{
  "crop_scale_min": 0.7,
  "targets": ["smear"],
  "norm": "rmsnorm",
  "fused_qkv": false,
  "parallel_block": false,
  "width": 192,
  "pooling": "class_token",
  "loss": "cross_entropy",
  "residual_init": "zero_last",
  "nesterov": false,
  "batch_size": 64,
  "epochs": 2.2,
  "lr_schedule": "linear",
  "warmup_steps": 130,
  "adamw_weight_decay_other_params": 0.05
}
Rows from block 8 of a small image classifier, named by matrix and row number. Rows with one number belong to one neuron. Each number is 128 + 32 x the weight over its row's rms, rounded and kept within 0 to 255. All counts start at 0. Numbers have three digits each.
After each neuron's rows are labels from the 100 images, of 14976, where the neuron reaches its highest value: "colour at peak" is the nearest of a few named colours to the mean colour under the peak. Only what is clearly more common there than usual is listed. The data: microscope photos of single blood and bone marrow cells.
# fc1: MLP up (model.blocks.8.mlp.fc1.weight, 768x192), inputs 0-95
# fc2: MLP down (model.blocks.8.mlp.fc2.weight, 192x768, transposed), outputs 0-95

fc1.414:127136165143069112153147192107119128142075136121181048125116127167123088137112133109156089106095107138133131100176121139121134124174154157154121102148178158178102144129135193169080061146145094161110160108143096077113084120115124110114169159116160170117149190124097131132163139082127069191
fc2.414:065148137142121123119139178127129116134145088092124084128116182128162100130120204171129150108150105151101063141159144178175101063149120107159086087138137158147122105118133153159112121142172068140125137172121103180130196169111119147144065148083062184101120127146117083179129080107176134176
colour at peak: grey

fc1.754:106152108101183121117088178138161126109095173083144100177082112124126159169135187113099086103087167126135167163117130165120098070168108094126104095102143117108196074169068170095143132057144100119105172073084160139126118166143119132148096191129160184169164125126069099155179175097120134135
fc2.754:147116119102137089069149174145186187113121139127126142130068137094115197142127090078136121151145155094114093148161147184167134124122101158155124164103157163127176123127162128162160150148127159140153102156107114164133223072115126185074123162113166118131171087117174133122125122149087187110
colour at peak: grey

fc1.85:116093122152144122105040110119098134179135154093093158106120125175135114146070167091147126153085177115117139137088108162120128055127121129115096103086147132122120074116134215137161146109178103158171137109090155100145144145127146107106092183100087124062088094178157117121169202176096169147
fc2.85:109087119131071150120101069160052125123127099103166080143132182115073138147156157084174109130137127143164115101165164222087118101163144159107121100083139116151142175122067152080113157165133139148159104147048165102105139105144103126092115160138095079144121120169146144083125147148101192173
colour at peak: black

fc1.529:124110127130103163131094093114058096129110172180171128089123075139108086141126108131173146154156135158147135131161077107099102119166165183155070104141140145091158063162102134094170103120122168129126135109167094125125121114098111135165184099058100110193095138189153095152130108092129175141
fc2.529:114118148113160151118119098127131208135116160132083124137135103131126062085141085184106124143167110182115114120174090141089091163155099180103164104106145242100152051134094114157133096169129143156116170118138121090117151192090124164179122143121103170171193057124151111136125151139181122124
colour at peak: white

fc1.644:098146143128084112141155155128174139046129137100126125182150136167079162149137111133148102050137178171096127093130106120161101123109095136172126134141112114108151158180116148131101054097141100124115101184150117111161030080172168183053140151138174108164143149073093085147100097137129067216
fc2.644:134203109130136146099102148133143107099132071123144109181085131124121081113119149138119153089101158096122126129146081134169103093141087104078142101117134119143177091140116127090121178113106140143076099168133100130133168134105049121059161128115124156139105135134163180120129127158175138141
colour at peak: grey

fc1.217:127106162138154083113126075169120174140105135099155172135103137086108145143114073104141126112079172126101123112121096117100145127140127068088114100156086136109152071122155167143133094124144124092117153118107171066125161092184129123122067110112081099033196198146130128157090109150140158191
fc2.217:110121133153099144118128107082087099162099172128196130073102131074099125148126157077129135127106129109130113052108146155100122125144090063099090118208109051076117130146081177118085116090069128094132147161024136093103147118119156134135086153128152094128139094114108081112146110153153115147
colour at peak: grey

fc1.145:143178114130133137056118103135143104113193191157110153151172131075095107137125113164107092135161130104178178095146137098115078109157131104154120189131102140080152139160149108101148162138066130108117135143073108129074114094073119076103191152149140153100099121118096155100192136134135143094
fc2.145:090106158136176140112162137126105102160060168162190153085148112177084158121076175144177121166148177144085098073176117122167146109101148126108133146146141195065163102084148161128160135131142129086169118151147091107155144136084146187105140120127135087119095065156114096193072113105171144140
colour at peak: grey

fc1.234:100174092142156196082146180170128111123100113098130111112175174128125180122073094166189156123166058147146080091146158126138153135045161129172151158150073208053159077125126110168130096149157114117178120163114086135151156107110113064134096127077153137127132151095151130138162093106120146113
fc2.234:110161121155119133162059111082123149085124177109152085160178078156138115146186138093113161177165175162147109173127082117148124109124074100065147138093086069175121122168139125204078115095086137160142175136115042168128114106172150144152094128109108093142134155121115125121134081111111078198
colour at peak: white

fc1.285:086107122114118110165091111151138103106111126167126131167192114129146124117155134094124173100095139147193166081106159123069120029150093103124079152138102155077134131099113162107146150130090106127110128122130128089130104130131153119114143169075128108084177117165133096139070200133198135133
fc2.285:088114116117109111161122118170157146081109141120129141122130074145114178109167139108148176079086105129144186091106166105088134085114099163104054143144082055078148151094132140119115177136122174126131151123129200103140087141130148139106128179121129117049154095136141155179088111127197157133
colour at peak: grey

fc1.717:176114137104126115140123152062184181178172118120188141119088088164204129164168153125159097149101172110031150134122108180122081162120151151065129159116170184138122108115116177093068150118190085105115117073115105079107138091117139103107148176166133151124111139175140117110152131123100109136
fc2.717:167104061147115108120161165107138138130172138097144119153114117075097152143092109137100141155204218089091146106168122132150075142111105087104082152137112123086072119096105101122096130138166042089115131148139110110147156120134158085133151105140141135107121069060124060108169147114179111099
colour at peak: black

fc1.162:086104154141086122167075106131156132178100118098138085159119121080169129123132146152169162122146156100155163127104157149126147143105127161094121067174142128170097188177123146103140161113127161128111117094084157149073117150129066128114138159126171055100201127232150086077175158164158079076
fc2.162:166141093155119086145175152163106145139135172103123115145113164141108149089104080112102110127070142150160037127140130110096117186201177139166077128114144136169092118108094180168139114102144139121134170117151088117136105146080132097167163133143141094166171174108069126112114105120101117107
colour at peak: black

fc1.598:080150149114170145105173102140147146186107162082137134152145079132154122120124130149162136071135140110138081162158086130103119109126166148173133103160143143155105108163077128179154174189131098126072174063126131131099136099075127115128077157161143146155094111136183123092094043097132074091
fc2.598:089116119126086112150100155134149070094117109129085111081121121128122184165135093103082094150161120162120107108116169120140150069101099115060127145047127140169131142123106122135114134118055096116163155135088148132127100186192134176204131137109039106098101155159158097123138077096076121109
colour at peak: white