Rows from block 6 of a small image classifier, named by matrix and row number. Rows with one number belong to one neuron. Each number is 500 + 50 x the weight over its row's rms, rounded and kept within 0 to 999. All counts start at 0. Numbers have three digits each.
After each neuron's rows are labels from the 100 images, of 14976, where the neuron reaches its highest value: "patch colour" is the nearest of a few named colours to the mean colour under the peak; "top examples" is what is common among them. Only what is clearly more common there than usual is listed. The data: microscope photos of single blood and bone marrow cells. In brackets: how many of the 100.
# fc1: MLP up (model.blocks.6.mlp.fc1.weight, 768x192), inputs 64-127
# fc2: MLP down (model.blocks.6.mlp.fc2.weight, 192x768, transposed), outputs 64-127

fc1.172:527553512465555515481442450539561536435600481531389443464516467627495514532521433442506557546542562492430409488555529524537521612493504521522557505478443466529489478495468446506511487519512413
fc2.172:490517475595492415564500632480523450581589556549491524435475446445513470516506518444522524535514543515545599532521537451488492481487559532440511532440543549530502478473522447584545527560519515
patch colour: grey (96)
top examples: smear: peripheral blood (92); cell type: myeloblast (38)

fc1.689:542665544542593510457437556436598489458461540465467415475536418538478492552547504511505461563609536476437470449534484510535510496500467487474429455458497542501383501484447542558640458502433481
fc2.689:442440466452431586523465531597435508532470495389480453435484521436527542513485465488526643474544543462496496554518430524491495457529561496511481483542472537459527517560551571462514475534599510
patch colour: white (82)
top examples: smear: peripheral blood (80)

fc1.324:523546437453565497410483520461462523619538522561526522570567473522453425567468466440606461471524489536500513444543462459569469537536586454413561490514490481514610387464522519476492561486482588
fc2.324:512504470650523531521437546454464569486514475403588435469482493495473539460489535487518544563479403462499483599459436460549444544489521447526385462457498468454433495471494511539434492484592496
patch colour: grey (91)
top examples: smear: peripheral blood (90); cell type: myeloblast (33)

fc1.407:431461543488516446547420490516383535502559414469464487531518537624509548522468603478501533386461502433480424546520507567412525361516435585470453498468575463487566458529435619478517486498458510
fc2.407:463567482409598544585480401568450533466506478530490479505518549535411442548545432392473561493529509398555445442558354489451541497460501536470528492547501479507539466492501630424490473419422534
patch colour: black (33)
top examples: cell type: segmented neutrophil (42)

fc1.291:474571487422492486484390447496553502530532434514463543612461406521514455450439452508578493536496587539559472444510460530502449515558647527538430463576495472542573460476543430507471530565509493
fc2.291:543436506478502561505422513509568479600561538522571477434416613519542450397496439559520485519491556649479543501498469453429385413488511504578338471514478446459572472496453498504436531570444539
patch colour: grey (97)
top examples: cell type: artefact (25)

fc1.664:540577523457431558441591496444571509448511460515486524498431517470473455474557462519489597457500523425426402483466542526411584486582486567434554514504463571446582568502526506465498524489437490
fc2.664:466539436421436575518447339545514456439451440467462482492492458563416452419462439481505557523574516503468452569448401545494487417524486522513557541524483455524498530458515448470469485460446468
patch colour: white (80)
top examples: smear: peripheral blood (99)

fc1.426:584516528475489425474477493382495532504561434510479545408458466497479492529628523449483520505527512509542513494479441593485491529466425480523477525433477495568563514492543434525548520483427503
fc2.426:499460536657548536454563537442508476529417520504511515421472462463554462559500449543565554524448475435446444411464504511571527474540505490508515482478491509526518519501549454483497480566558526
patch colour: grey (97)
top examples: smear: peripheral blood (92); cell type: segmented neutrophil (47)

fc1.150:500489527514472497491454475511448464471541541484502570492474464432548450557510514502532450542473564449517559520524554474479501524453491449501483485498597577667463407552490523514583585372551421
fc2.150:500454528707402421511501559439456500509485505442496498510547502557522459475484499441486490573493473467476508468512483540472439483475508564583353466512483416415417528463591432471415485527492483
patch colour: black (42)
top examples: cell type: segmented neutrophil (54)

fc1.276:571472439486484500452440470527449532492444493535419482447499525475566516394441500506519483538513475495561430587465421510592475534456520561547562459523496588592499491565498550571506535495484467
fc2.276:478481428488552473473449444388388530554496461513414495475450469503513548603533476530488470442468494458482513509473545492567524460531545414506500563474446520570459507526610515506521525471462500
patch colour: white (80)
top examples: cell type: erythroblast (38)

fc1.66:623495459437555519496463524488452472522468500546469515521505473520429534496472514436446512472460446474504496584493459464480533630545451444515551474425446495562489566514475497458552499465421456
fc2.66:538429454506513406482506550476385515540539424467568504520544491512573491557402538532524470508435390534490528467390537498528484491462514490530486520529516518443558435564491462432450493491507538
patch colour: grey (93)
top examples: smear: peripheral blood (68)

fc1.623:548507575529509580528426379436521485459454467524567417574550484574540486440524513492507512427529523615487417513427533584469497468543485437505549546537445491479536529400562431451529472465528507
fc2.623:477546521431561547559521464482445543564463541466501477508442457481471505458537525408530512484533537463578465423573512483608535562485586483442507527481451541471530522529538481577565562532474431
patch colour: grey (94)
top examples: smear: peripheral blood (88); cell type: myeloblast (34)

fc1.557:468435531561487529397446506478616515492457486479550518541497541508516491433524525525478550468437487577514446587432523457489477615556635485510346564487533518544567558576464492426465514524445429
fc2.557:457508458540427471471550586461518499589564467591491512543490510576463469504491500528432465484577512456488559449519475504552452433456453564443628527461430508562394409558525547581437518542523514
patch colour: grey (93)
top examples: smear: peripheral blood (53)

fc1.200:543536479529532403399522491528544524600419365502527520651532406559560444431410511528545528493566458549494483492484476444452484472372494580448458637421494542471562490499488522500466459532453522
fc2.200:524465476570560465524492416427511484555620471453467607554511546547480619517479495457477521501406517499481463502584483405462503590493517460420535550477441459468489556478482491474508461491499455
patch colour: grey (94)
top examples: smear: peripheral blood (98); cell type: segmented neutrophil (50)

fc1.596:478537495621457585431464466482510496569518492572565545483466549587584495480579560437507432380410494503478510513390431506474470546568521497398517482509486502451576477545502422489529484542484542
fc2.596:414544454475394517513470497504468486527370520508479422572535451477570559514431573507509501547553478566415458503449515526506517429495465445468459501480580468392428564517453502531529538548554438
patch colour: black (33)
top examples: smear: peripheral blood (45)

fc1.71:554434479502416462510477507546406603510482515478577503508609529470536422439558541496482563512498502564388452514497509573498467516454454560495441502452538592558456503559424480467427460531438494
fc2.71:473428451517455480455442527501467573501505500464584446503447525493521493450437415506509627497479441531467485552453466524565526434527422462502524501475485611479532417561409490517485435538510451
patch colour: white (62)
top examples: smear: peripheral blood (80)

fc1.481:506534494619386519577460375466535483567516473499507553403479543454451484481484469446549400467514449610551494454483510480449505541525536494528477520496464560476584574463554508497539520482561473
fc2.481:495529588520589529577459458483551585552508363520558452454474464298489496552551455543581455536464486465529551498530529541435492515415462449499406530462473517479481464467517559560532538425567497
patch colour: white (97)
top examples: cell type: segmented neutrophil (48); smear: peripheral blood (37); cell type: artefact (32)

fc1.461:500483491526504503495586530519595552504485484487533480517476454516531413587622497469530551437477526424499401451476497574529503468513482452499561605389538452528534483466477582536487605493530562
fc2.461:596514511413442423531557507552518589426426453522560510456591522401524451460536508508484469419602463551511525495547433487525502416521448410501421572534493642507640481528520603548555512419549574
patch colour: grey (97)
top examples: smear: peripheral blood (96); cell type: myeloblast (39)

fc1.632:552528576617423547556503426527453480523387481528567518436495555429447516507597479472476550433480492476499464498537480503484581460371546514492503559496489481506547510469562589421542514509524513
fc2.632:492464513577490616499506478503481479576527462488511412493512509436397425494585506505518536574623478500551488498558495523482507560436510409428578493529444524529607529506500483513554485490437519
patch colour: white (94)
top examples: cell type: segmented neutrophil (47); smear: peripheral blood (41); cell type: artefact (32)

fc1.718:519462485492456504519530407528506497459380517542485445478500433559477506591548446514496475591550532602537474407500441536468526520514501511513526409492586457416486496484447531504559415542504503
fc2.718:524525548479578545483590502516411436367436439483436498474507531488507510577452482420488448471511502499481520430501561501584532514399513479498542401535456425460581530535517501443396386505495524
patch colour: white (82)
top examples: cell type: artefact (39)

fc1.502:543466527509468447498423530475497555564534352487574553568495508613556543502490440528607457490506567460465491477462570559478584578516518513518524564436476491459450590489537530476576450609528411
fc2.502:481512553541502498447502482495404469557593405516551529558465493522484516491519533613629476533529627473436529566454558477549554519528477484520484550575576590436507566458498571452453516475469510
patch colour: white (60)
top examples: smear: peripheral blood (83)

fc1.345:504461587483543418480473463536604560501441452526535425521483412567467423404478553535541459564519480528489429502505479490610568593557448451563465596524463550474543586543495522471424522488499435
fc2.345:462519457519513486559538387574413477475607543496460556518512472569462447521558492564535525569478525482503490554562518474520542578447463533420734446439525518448504482501478504505500466575470510
patch colour: grey (98)
top examples: smear: peripheral blood (98); cell type: myeloblast (27)

fc1.261:450472471494448496457519435523565491462512470460393513521505514540607449576497450584518461484453498600523546545483437500552498537425480445461461570409570404511525598565495559517428459598578523
fc2.261:521516517617516545525426548505438485464582504598526449509559467473479566431477521476432476535543468478445504459518466499465398510537529584414669525519472501414413410510529487493542446407463490
patch colour: grey (93)
top examples: cell type: segmented neutrophil (40)

fc1.734:600546476511488558597524482509535494463474482488604576480457553523483494466520476499455521444471476612526444468533464538421498499401517493487451483495569500433585495428580625465517499549596474
fc2.734:567449494417554584515514444503432501539462450518490534569470503499372439424497411543531520495452467479496531508564442485530515413479529379486463527493454489559504532466504497525520472463533445
patch colour: white (100)
top examples: cell type: segmented neutrophil (48); cell type: artefact (26)

fc1.456:567434481540467546474379501502513504374446436453585500449483564628630581596471462543513599474623609509504483532503500532523556452400534479545508475525524439411489434559505487476498449550537507
fc2.456:575495538557511579490472454365497392437557548484481447537419452525526481447524577573482486488470556496461441489475484536562492487451492518468527531561462518435484511462492445369573419478472472
patch colour: grey (93)
top examples: cell type: erythroblast (33)

fc1.284:487549582561430530519577423518514549513536522459475507466578581570567465458604537493475565511475518494563451509509437484439554451444489480489410436515415444489468502528441564454453500494493524
fc2.284:576521510538509457518507534477628522428482501533484523501452557476545481511572400460463564538468596506498532512531502524441419494421540525529449463477481497525506591596537595542550485408493524
patch colour: white (88)
top examples: smear: peripheral blood (60); cell type: segmented neutrophil (54)

fc1.364:560540566563568527552492547564407500469478492388468457498514479504486430453509561539476562444476444530559466505520486496510432493538565590487549441465526557529574526405524525571505436498529473
fc2.364:529532454579495450402581474541517510488584519422499448438514469556555404399530435564497479505524603576422541520448473520466520478488513425492506461434472445448453465455473444472510570434536543
patch colour: white (74)
top examples: smear: peripheral blood (66)

fc1.594:541493481520470475503439500505449467507549523562518503631473506592497425606494498485572508446472508447523490503437537519537589567444517476479500570446528455548489447598516502546397517373505522
fc2.594:511465471560455466500560552401600406480517462559489449545481466442479522534512565494512474526493508531452519441518510435514542532546470474448591620395554429519605514622494493542536512495495557
patch colour: black (25)
top examples: cell type: erythroblast (33)

fc1.288:524505374497486497512471498428481458473479388529670484474516563592432564472582524500486470466469461500561401533476343475450414445458560536544447463508504526487587586410466448442508497511535494
fc2.288:511554530487486533499500581383568510547466515575576510516641562496505426520658492537507451484450453566489508472473514437486502562426441473500413485471464513495499633486458458449511548460508476
patch colour: white (79)
top examples: cell type: artefact (28)

fc1.516:506501569666554513507468483505511491431448517551428511494622456462497510552580566539523440564574497454492544507514475639540524549556487479537543521558500411481504507484503536507510372490459519
fc2.516:523487516479482508586517478517477505499501453499560423440477512574438509422430494460533544534476442489501466496510571444384543524368374539511590513442474553564584505479563457440488554461527561
patch colour: grey (96)
top examples: smear: peripheral blood (62); cell type: artefact (26)

fc1.628:419578509504465556492562428441602529516422524504409568509483545585522566518534461506569461448574461500524453541415513533446604564517467492482448520609488418478482479539532481557512482525404491
fc2.628:560441439488476395513414551545527485462624499578493487499502532560453431426519495555456505536571502444501540428553538472473427444491489523448570418515529567500463481496435499608560484539560610
patch colour: grey (92)
top examples: cell type: artefact (32)

fc1.662:512543428511467664527462591465438545604527510549414471451468478609454420548456547494433373501521530519483509480521541482482445631452496461508390486465431476459538475544508498453585512481520542
fc2.662:523495450608541413475538550486459412507484491465490468533551489589572555507573523550470460529440447544494545523452539515442452446455510535538534505522545469473288502538572440500466512535529513
patch colour: grey (92)
top examples: smear: peripheral blood (69); cell type: myeloblast (31)

fc1.531:536528546472427555519495562532585480555451512476571490548484488506444512544530529427492414535503456417638502540430446629491546597469478488569432463531439442541462533454549470487582457498506495
fc2.531:483458523693565536499487406466448519417523506430488545404471470502531487474517440521494419508467442494510622462440529459488507514478500460595388461460442526443426469434562499484478517492491491
patch colour: black (86)
top examples: cell type: erythroblast (36); cell type: lymphocyte (35)

fc1.273:562483510501520474476522533569559476524545458547511411602491539533513411425496536446524522505537605477475502506582585460535440446526466603452538532530498471441548541512479556496458535474552492
fc2.273:471477466452533547560464429512427519434529485495436572530561488493538491426508464513479471507541532426517525472487445482541447583405570559488609521505405494486438463489451486497460537581439438
patch colour: grey (92)
top examples: smear: peripheral blood (38)

fc1.209:546552493565485573467571473533535527456508414515471448527604534504523508413577400412447571444545586488574486522568451534442505515511453422541376485471472414450553466546538510510458564515519500
fc2.209:484490429489449517455507530547564477456475420541473536565504518504574479488507544473554543503573500433487508563477473533367484512524569467527497415455480475538505562551556566554585486546450498
patch colour: black (39)
top examples: cell type: segmented neutrophil (42); smear: peripheral blood (38)

fc1.578:575461467521496481532521558503541442478377518526455447501433551587635539494484502566449574518487575476459411563424514624542454479537556533527540545487483467475496397441505501471493424471446454
fc2.578:503412474458636568423564452521538475547356488527410519453428474493502515525508593568397456413488516503476512538390509581515460416514469552564478522492478466512492470450504499442496407492361521
patch colour: grey (94)
top examples: smear: peripheral blood (57)

fc1.754:516541525431513489450448511455415514497456426621443535470464486593509509455594488487497521493424463532464433493520459482442482426511526484502480428491549535536574545417489486433496558498463423
fc2.754:481508402524497515542462526563473547499514448536415539523512467633509482417461381442511558493502457547481557509451522477449537434509519474572478415514545439503482542456488500488525482625530485
patch colour: grey (94)
top examples: cell type: artefact (25)

fc1.353:502499601410485576543513502441550523486534489516460502524505519562556472560497506484467525523528501373602455499570528517486429466516613557473512503521464648464473433517501537448483504502463517
fc2.353:525441394496500513529520605480416445557464500567396444611491529513530439531561445522413521473577521440554489687458444548450478430425534514559562440457502530559590557499536417524441422524546449
patch colour: white (77)
top examples: smear: peripheral blood (72); cell type: segmented neutrophil (47)

fc1.729:529499410565532551428568506524554534484418447527502432463490446497560511466428597421447492534567543572476473571511492447574517518457431401455471573457572488501481538556524577492460476492498515
fc2.729:509494480577566476462557570578543506425498457482542539566582482520424481515500469519499458559501589533510488484577424509422530496499440479413584508534436479543452434510518511503552556478535548
patch colour: grey (95)
top examples: smear: peripheral blood (76); cell type: segmented neutrophil (73)

fc1.162:596552573523462479570477552484586403545455459450490547511463546508504536376460440480560484468499550419474482514504537540568590419551562501451479438463512493482544455525493568489568560431510526
fc2.162:497511470556553484404483442497545550502534475477452427439430627518463462485455512500549538445495442526462597415495555585401502449436515539552410513448503446439599448596459449471521442537545525
patch colour: black (44)
top examples: cell type: lymphocyte (36)

fc1.341:561422514494522501444420568531530493529458436563555498459513483555526509391537600519496541428485499507535452570470514510535547516550387435483437608471473544486506543521487547417551547496502492
fc2.341:644553512451606450479427484498484563482530444542572470560529427471515509522564597531530476510474498434512567510459390485570449574476517477476469531504387597474510475480515497493508583508447504
patch colour: grey (91)
top examples: smear: peripheral blood (98)

fc1.28:467461601582397409455581503486487510389418526424512577529548503518412454482495557500485465492461501428547475502543492511430426567438457548493495593448517503465482473468531568479540566473572522
fc2.28:508642473530442548540493435452451434544440562466535530526514452363430537522503457484549366441497552428523514454401473462454499501563488502516532527513446479522477511501507524526512558488565474
patch colour: black (57)
top examples: cell type: segmented neutrophil (52)

fc1.116:526499516525497560541363518503407532460605512563468522581537427447584480482507463577478487552442441569516412444458548477521397488558644439472580573470451563514586423515489548521482503504423541
fc2.116:509531397426460477523499527427501510514432456492475558576493470740461524530460548440546502424561482413531521523533575565491503375491405560436523484502494446480500501567474495540463541532467499
patch colour: white (79)
top examples: smear: peripheral blood (69); cell type: myeloblast (25)

fc1.389:546580491519445516560494471506541552488561489571507550508540509554514519595523550393440403442466490468503500463562407562528493513514516499596482480504466388453444476505570537490549486498505591
fc2.389:550526462553413453511514427469498484445470536469504557537482468444582540477516576372489466472463534490479463430510381472510515538546487534507500517455475517503453467541560502483574468539458570
patch colour: black (26)
top examples: smear: peripheral blood (53)

fc1.459:519526488498574427549426469586544552441541570532449486496530430515538509414472469560453516487542463487525473556523460508449400506496488484504505517494556501546580520458493494519437425475520447
fc2.459:542513506459589461447459494647481493554534519512523457572482416509463505488493388562472520521560529670518470546505529479454416487430454470522469532521528471621563560473495513484462437478471504
patch colour: grey (93)
top examples: smear: peripheral blood (92)

fc1.709:475565560495446451487504449469584451510518486485437453527525573514439535531527400464456622476625486516445502527489510466521520509480436566361509582488516466430507464542474544548493461544504565
fc2.709:471459464564466502538541549551566481581537559519464494470495492467486473511458503540507421616529566526568505536533490528507449530504482526540387581507457420444416585588540428443542506503561468
patch colour: grey (95)
top examples: smear: peripheral blood (76); cell type: segmented neutrophil (73)

fc1.375:552494521531458537586521456563557547513549555531516522468573530530607555546540509486509503567462527554433400595422436462447473519440497549503555484522451517479445460546397492469519423508451565
fc2.375:509513478532499490648534414525520449506499554535533548487489481477540529433595454493466497504463562483519503519570460528462516629462489546546549475567449524537510446528450481536575462405453483
patch colour: white (84)
top examples: smear: peripheral blood (81); cell type: segmented neutrophil (47)

fc1.540:437520551561444508461496421476524593585529400479472473553477549567509435477511438418496560509508539419504411480468614540507506520516493520501634502464437447406453496446563537518533552499565446
fc2.540:537514480523416428556567505457494620457463478499499475518487519427531521588522511513540597484494530470503491574416514578528576529430469488479538512556501543523559498482536531385504501558515645
patch colour: grey (98)
top examples: smear: peripheral blood (83); cell type: myeloblast (46)

fc1.302:546479531501478508541508425495483518459442522477511429552587531486585685560503461502479513485522487568441402450396526585481597537456487483599441459544411545493490560586591559466505444454462530
fc2.302:459531480554421522530550395446543487460501511434384491494525483526575514500521472498499490483522416521431449460418476448569575558500511450411592438526436538485510516503528499438521476443502480
patch colour: white (89)
top examples: smear: peripheral blood (73); cell type: myeloblast (31)

fc1.519:563549576499532501545516374539509555461559477555445404488577501477580446520554413485540480479542556554475433504543460514478516580591522527516557464521440492509499498522485481452526447505466506
fc2.519:482534609425505514538490417533531624470529490575481420561477551476581489522592462442462537504576499526566438507594491576508526569600473649474392456554485491492451511503579426523546519467471466
patch colour: white (92)
top examples: smear: peripheral blood (89)

fc1.514:500492435497516645558509478560546475440520450510493442497563488555577546542570511498467473454441555462513455570444517446466467495505479547480469581509486542387473457469502510444589472483428510
fc2.514:561562496574581521588513420573533510477548468604596540547479503430447518593532525483494507507483624511520562495523364492414570531524519456521476519558589510499472439495557539520513503507554492
patch colour: white (74)
top examples: smear: peripheral blood (61)

fc1.423:533434492461532464533532574450551482549525485507420438495487404403533565596523496469533539505510621470470454513504441498533567518548519500478516586544502424488470532462497514532560418434503469
fc2.423:522504529408524547508488419462489444458463568503509525586465417409462436424470516475570551489496441494569506444538413559589553653525469502508460557523547523536476481501448508459509486436502610
patch colour: grey (99)
top examples: smear: peripheral blood (80); cell type: myeloblast (49)

fc1.432:584533418480356534548505371573504517578501417575527533450609536539546467489460474460474424429466524513498483583523401528516507502493429551583528449453447487476596527539448432515555517439515614
fc2.432:458558459402489562516528505581421502518485490555475560450406562439503514526508560440410489422466557496549452520429547528467466494449495581552676539584527552555500527575548443536521501475457532
patch colour: white (75)
top examples: smear: peripheral blood (55)

fc1.70:488598483515463482465485505470510536526525482563551475509484465531537540497491537572590532485454548548441456498469519478468499597476384527396596518462460507564579408437522483554454500525517509
fc2.70:545530520470474550455586604553452486438466523520502438514537562433560543467505493536480565438486430488526443493461567532489461470580665476529417500499414474486541505492542520508464499486447583
patch colour: grey (94)
top examples: smear: peripheral blood (41)

fc1.751:429499500545612476460452621436550411515504543511456560420570541573546490519561555503578422579426546489480526454557468605524548488464569449507513523477526445446551486451453494499508539479482468
fc2.751:579554561560495371494498477450588504493513518516568522480514541528424588550520521490561532597490535444527541486543539569535581533502504553513502498480464438536526504394484453478527518427538492
patch colour: grey (92)
top examples: smear: peripheral blood (42)

fc1.311:485519493552506461486539442493542508596594441524511547422465557551476567438519490582488531475513470526526497546494477469448467551491367473455513571415465536546609469387596496529534544376565466
fc2.311:473500562505583574553519454518518474534564498464468540475528493436494535496493409582569558527495441528518470444542530501526523513460518454463451425447441471506556536418582529579490517421539528
patch colour: white (71)
top examples: smear: peripheral blood (58); cell type: segmented neutrophil (48)

fc1.83:557580533516544438548462499546504501540535442514510509432497487513582442519556467488560429507396533492556520652484417430384447423531536614537468524464499541511405495431480526401416495509562545
fc2.83:499455475494512511477432468506565481533537536560464479487456565488524476488521463484465393505589577490473457571461509554588424499486566500565631432476414411531485503520491534572486497424466401
patch colour: white (91)
top examples: cell type: artefact (32)

fc1.621:572546462528448517520420548385529488558358491484564522587468565514474442522532485531499618490530528459583428508477495469470421478566587513535511482504511506472521411461469571503507526531533531
fc2.621:494572451571515525563486440433500451446515499493524556517434525431582500513544469483561450615392521547450543522512543585573520529486481530545421422473557493507472489515556403480482532488512358
patch colour: black (33)
top examples: smear: peripheral blood (41)

fc1.615:578536532454524564504477428519595498497388549513520491551638546469568579556511479540537445617531445484497536473549493451412518507552371458465569448455478504468485498420509501503568438486594370
fc2.615:474438428571473427480509604553507485504522416467429571491503472517546496455440473538555526453447482474524483555481474548548464465531537520560494594486609344499578521489484548506460528644488592
patch colour: black (60)
top examples: cell type: lymphocyte (40)

fc1.76:450496483519490487428588468464454482511464536474512540481470499528509500570629527532472484593394498530503531401456533481470457502520455407534489599419537497418587465398517606513512420564429554
fc2.76:558568527505499469455494308545474494534517582459387495545507448514462526594445468501488491500445561528520449567508503404568506524450560449580619413521468413506514543559523520435416527418480492
patch colour: grey (97)
top examples: smear: peripheral blood (94); cell type: myeloblast (26)

fc1.429:546512578474468518499542390511461539532465360490521477510436588477371503434510369502561554510508558477561530514548479502507539520448422531486401535538518468488553441487508485415534489528540525
fc2.429:470548535498560612509494512464494410506482519514468477488536525520500379461513484502521574458602485544465466581473485541375500501504535544513456581476503485600394448507466519452515482515439515
patch colour: black (59)
top examples: cell type: segmented neutrophil (46)

fc1.143:616482534504515630557473423509471537583443506528470547434511517479479547359485402425456567520485526505500431549552459467521516555546474594503417480458408567477605377507490525453528495475562523
fc2.143:498649396649513474554450552444457445492522455471545448490467519563469531517494589548500525542502483486522454556403500523496457519505555551511475501485500430581524502559493514455490575492509497
patch colour: white (65)
top examples: cell type: segmented neutrophil (49)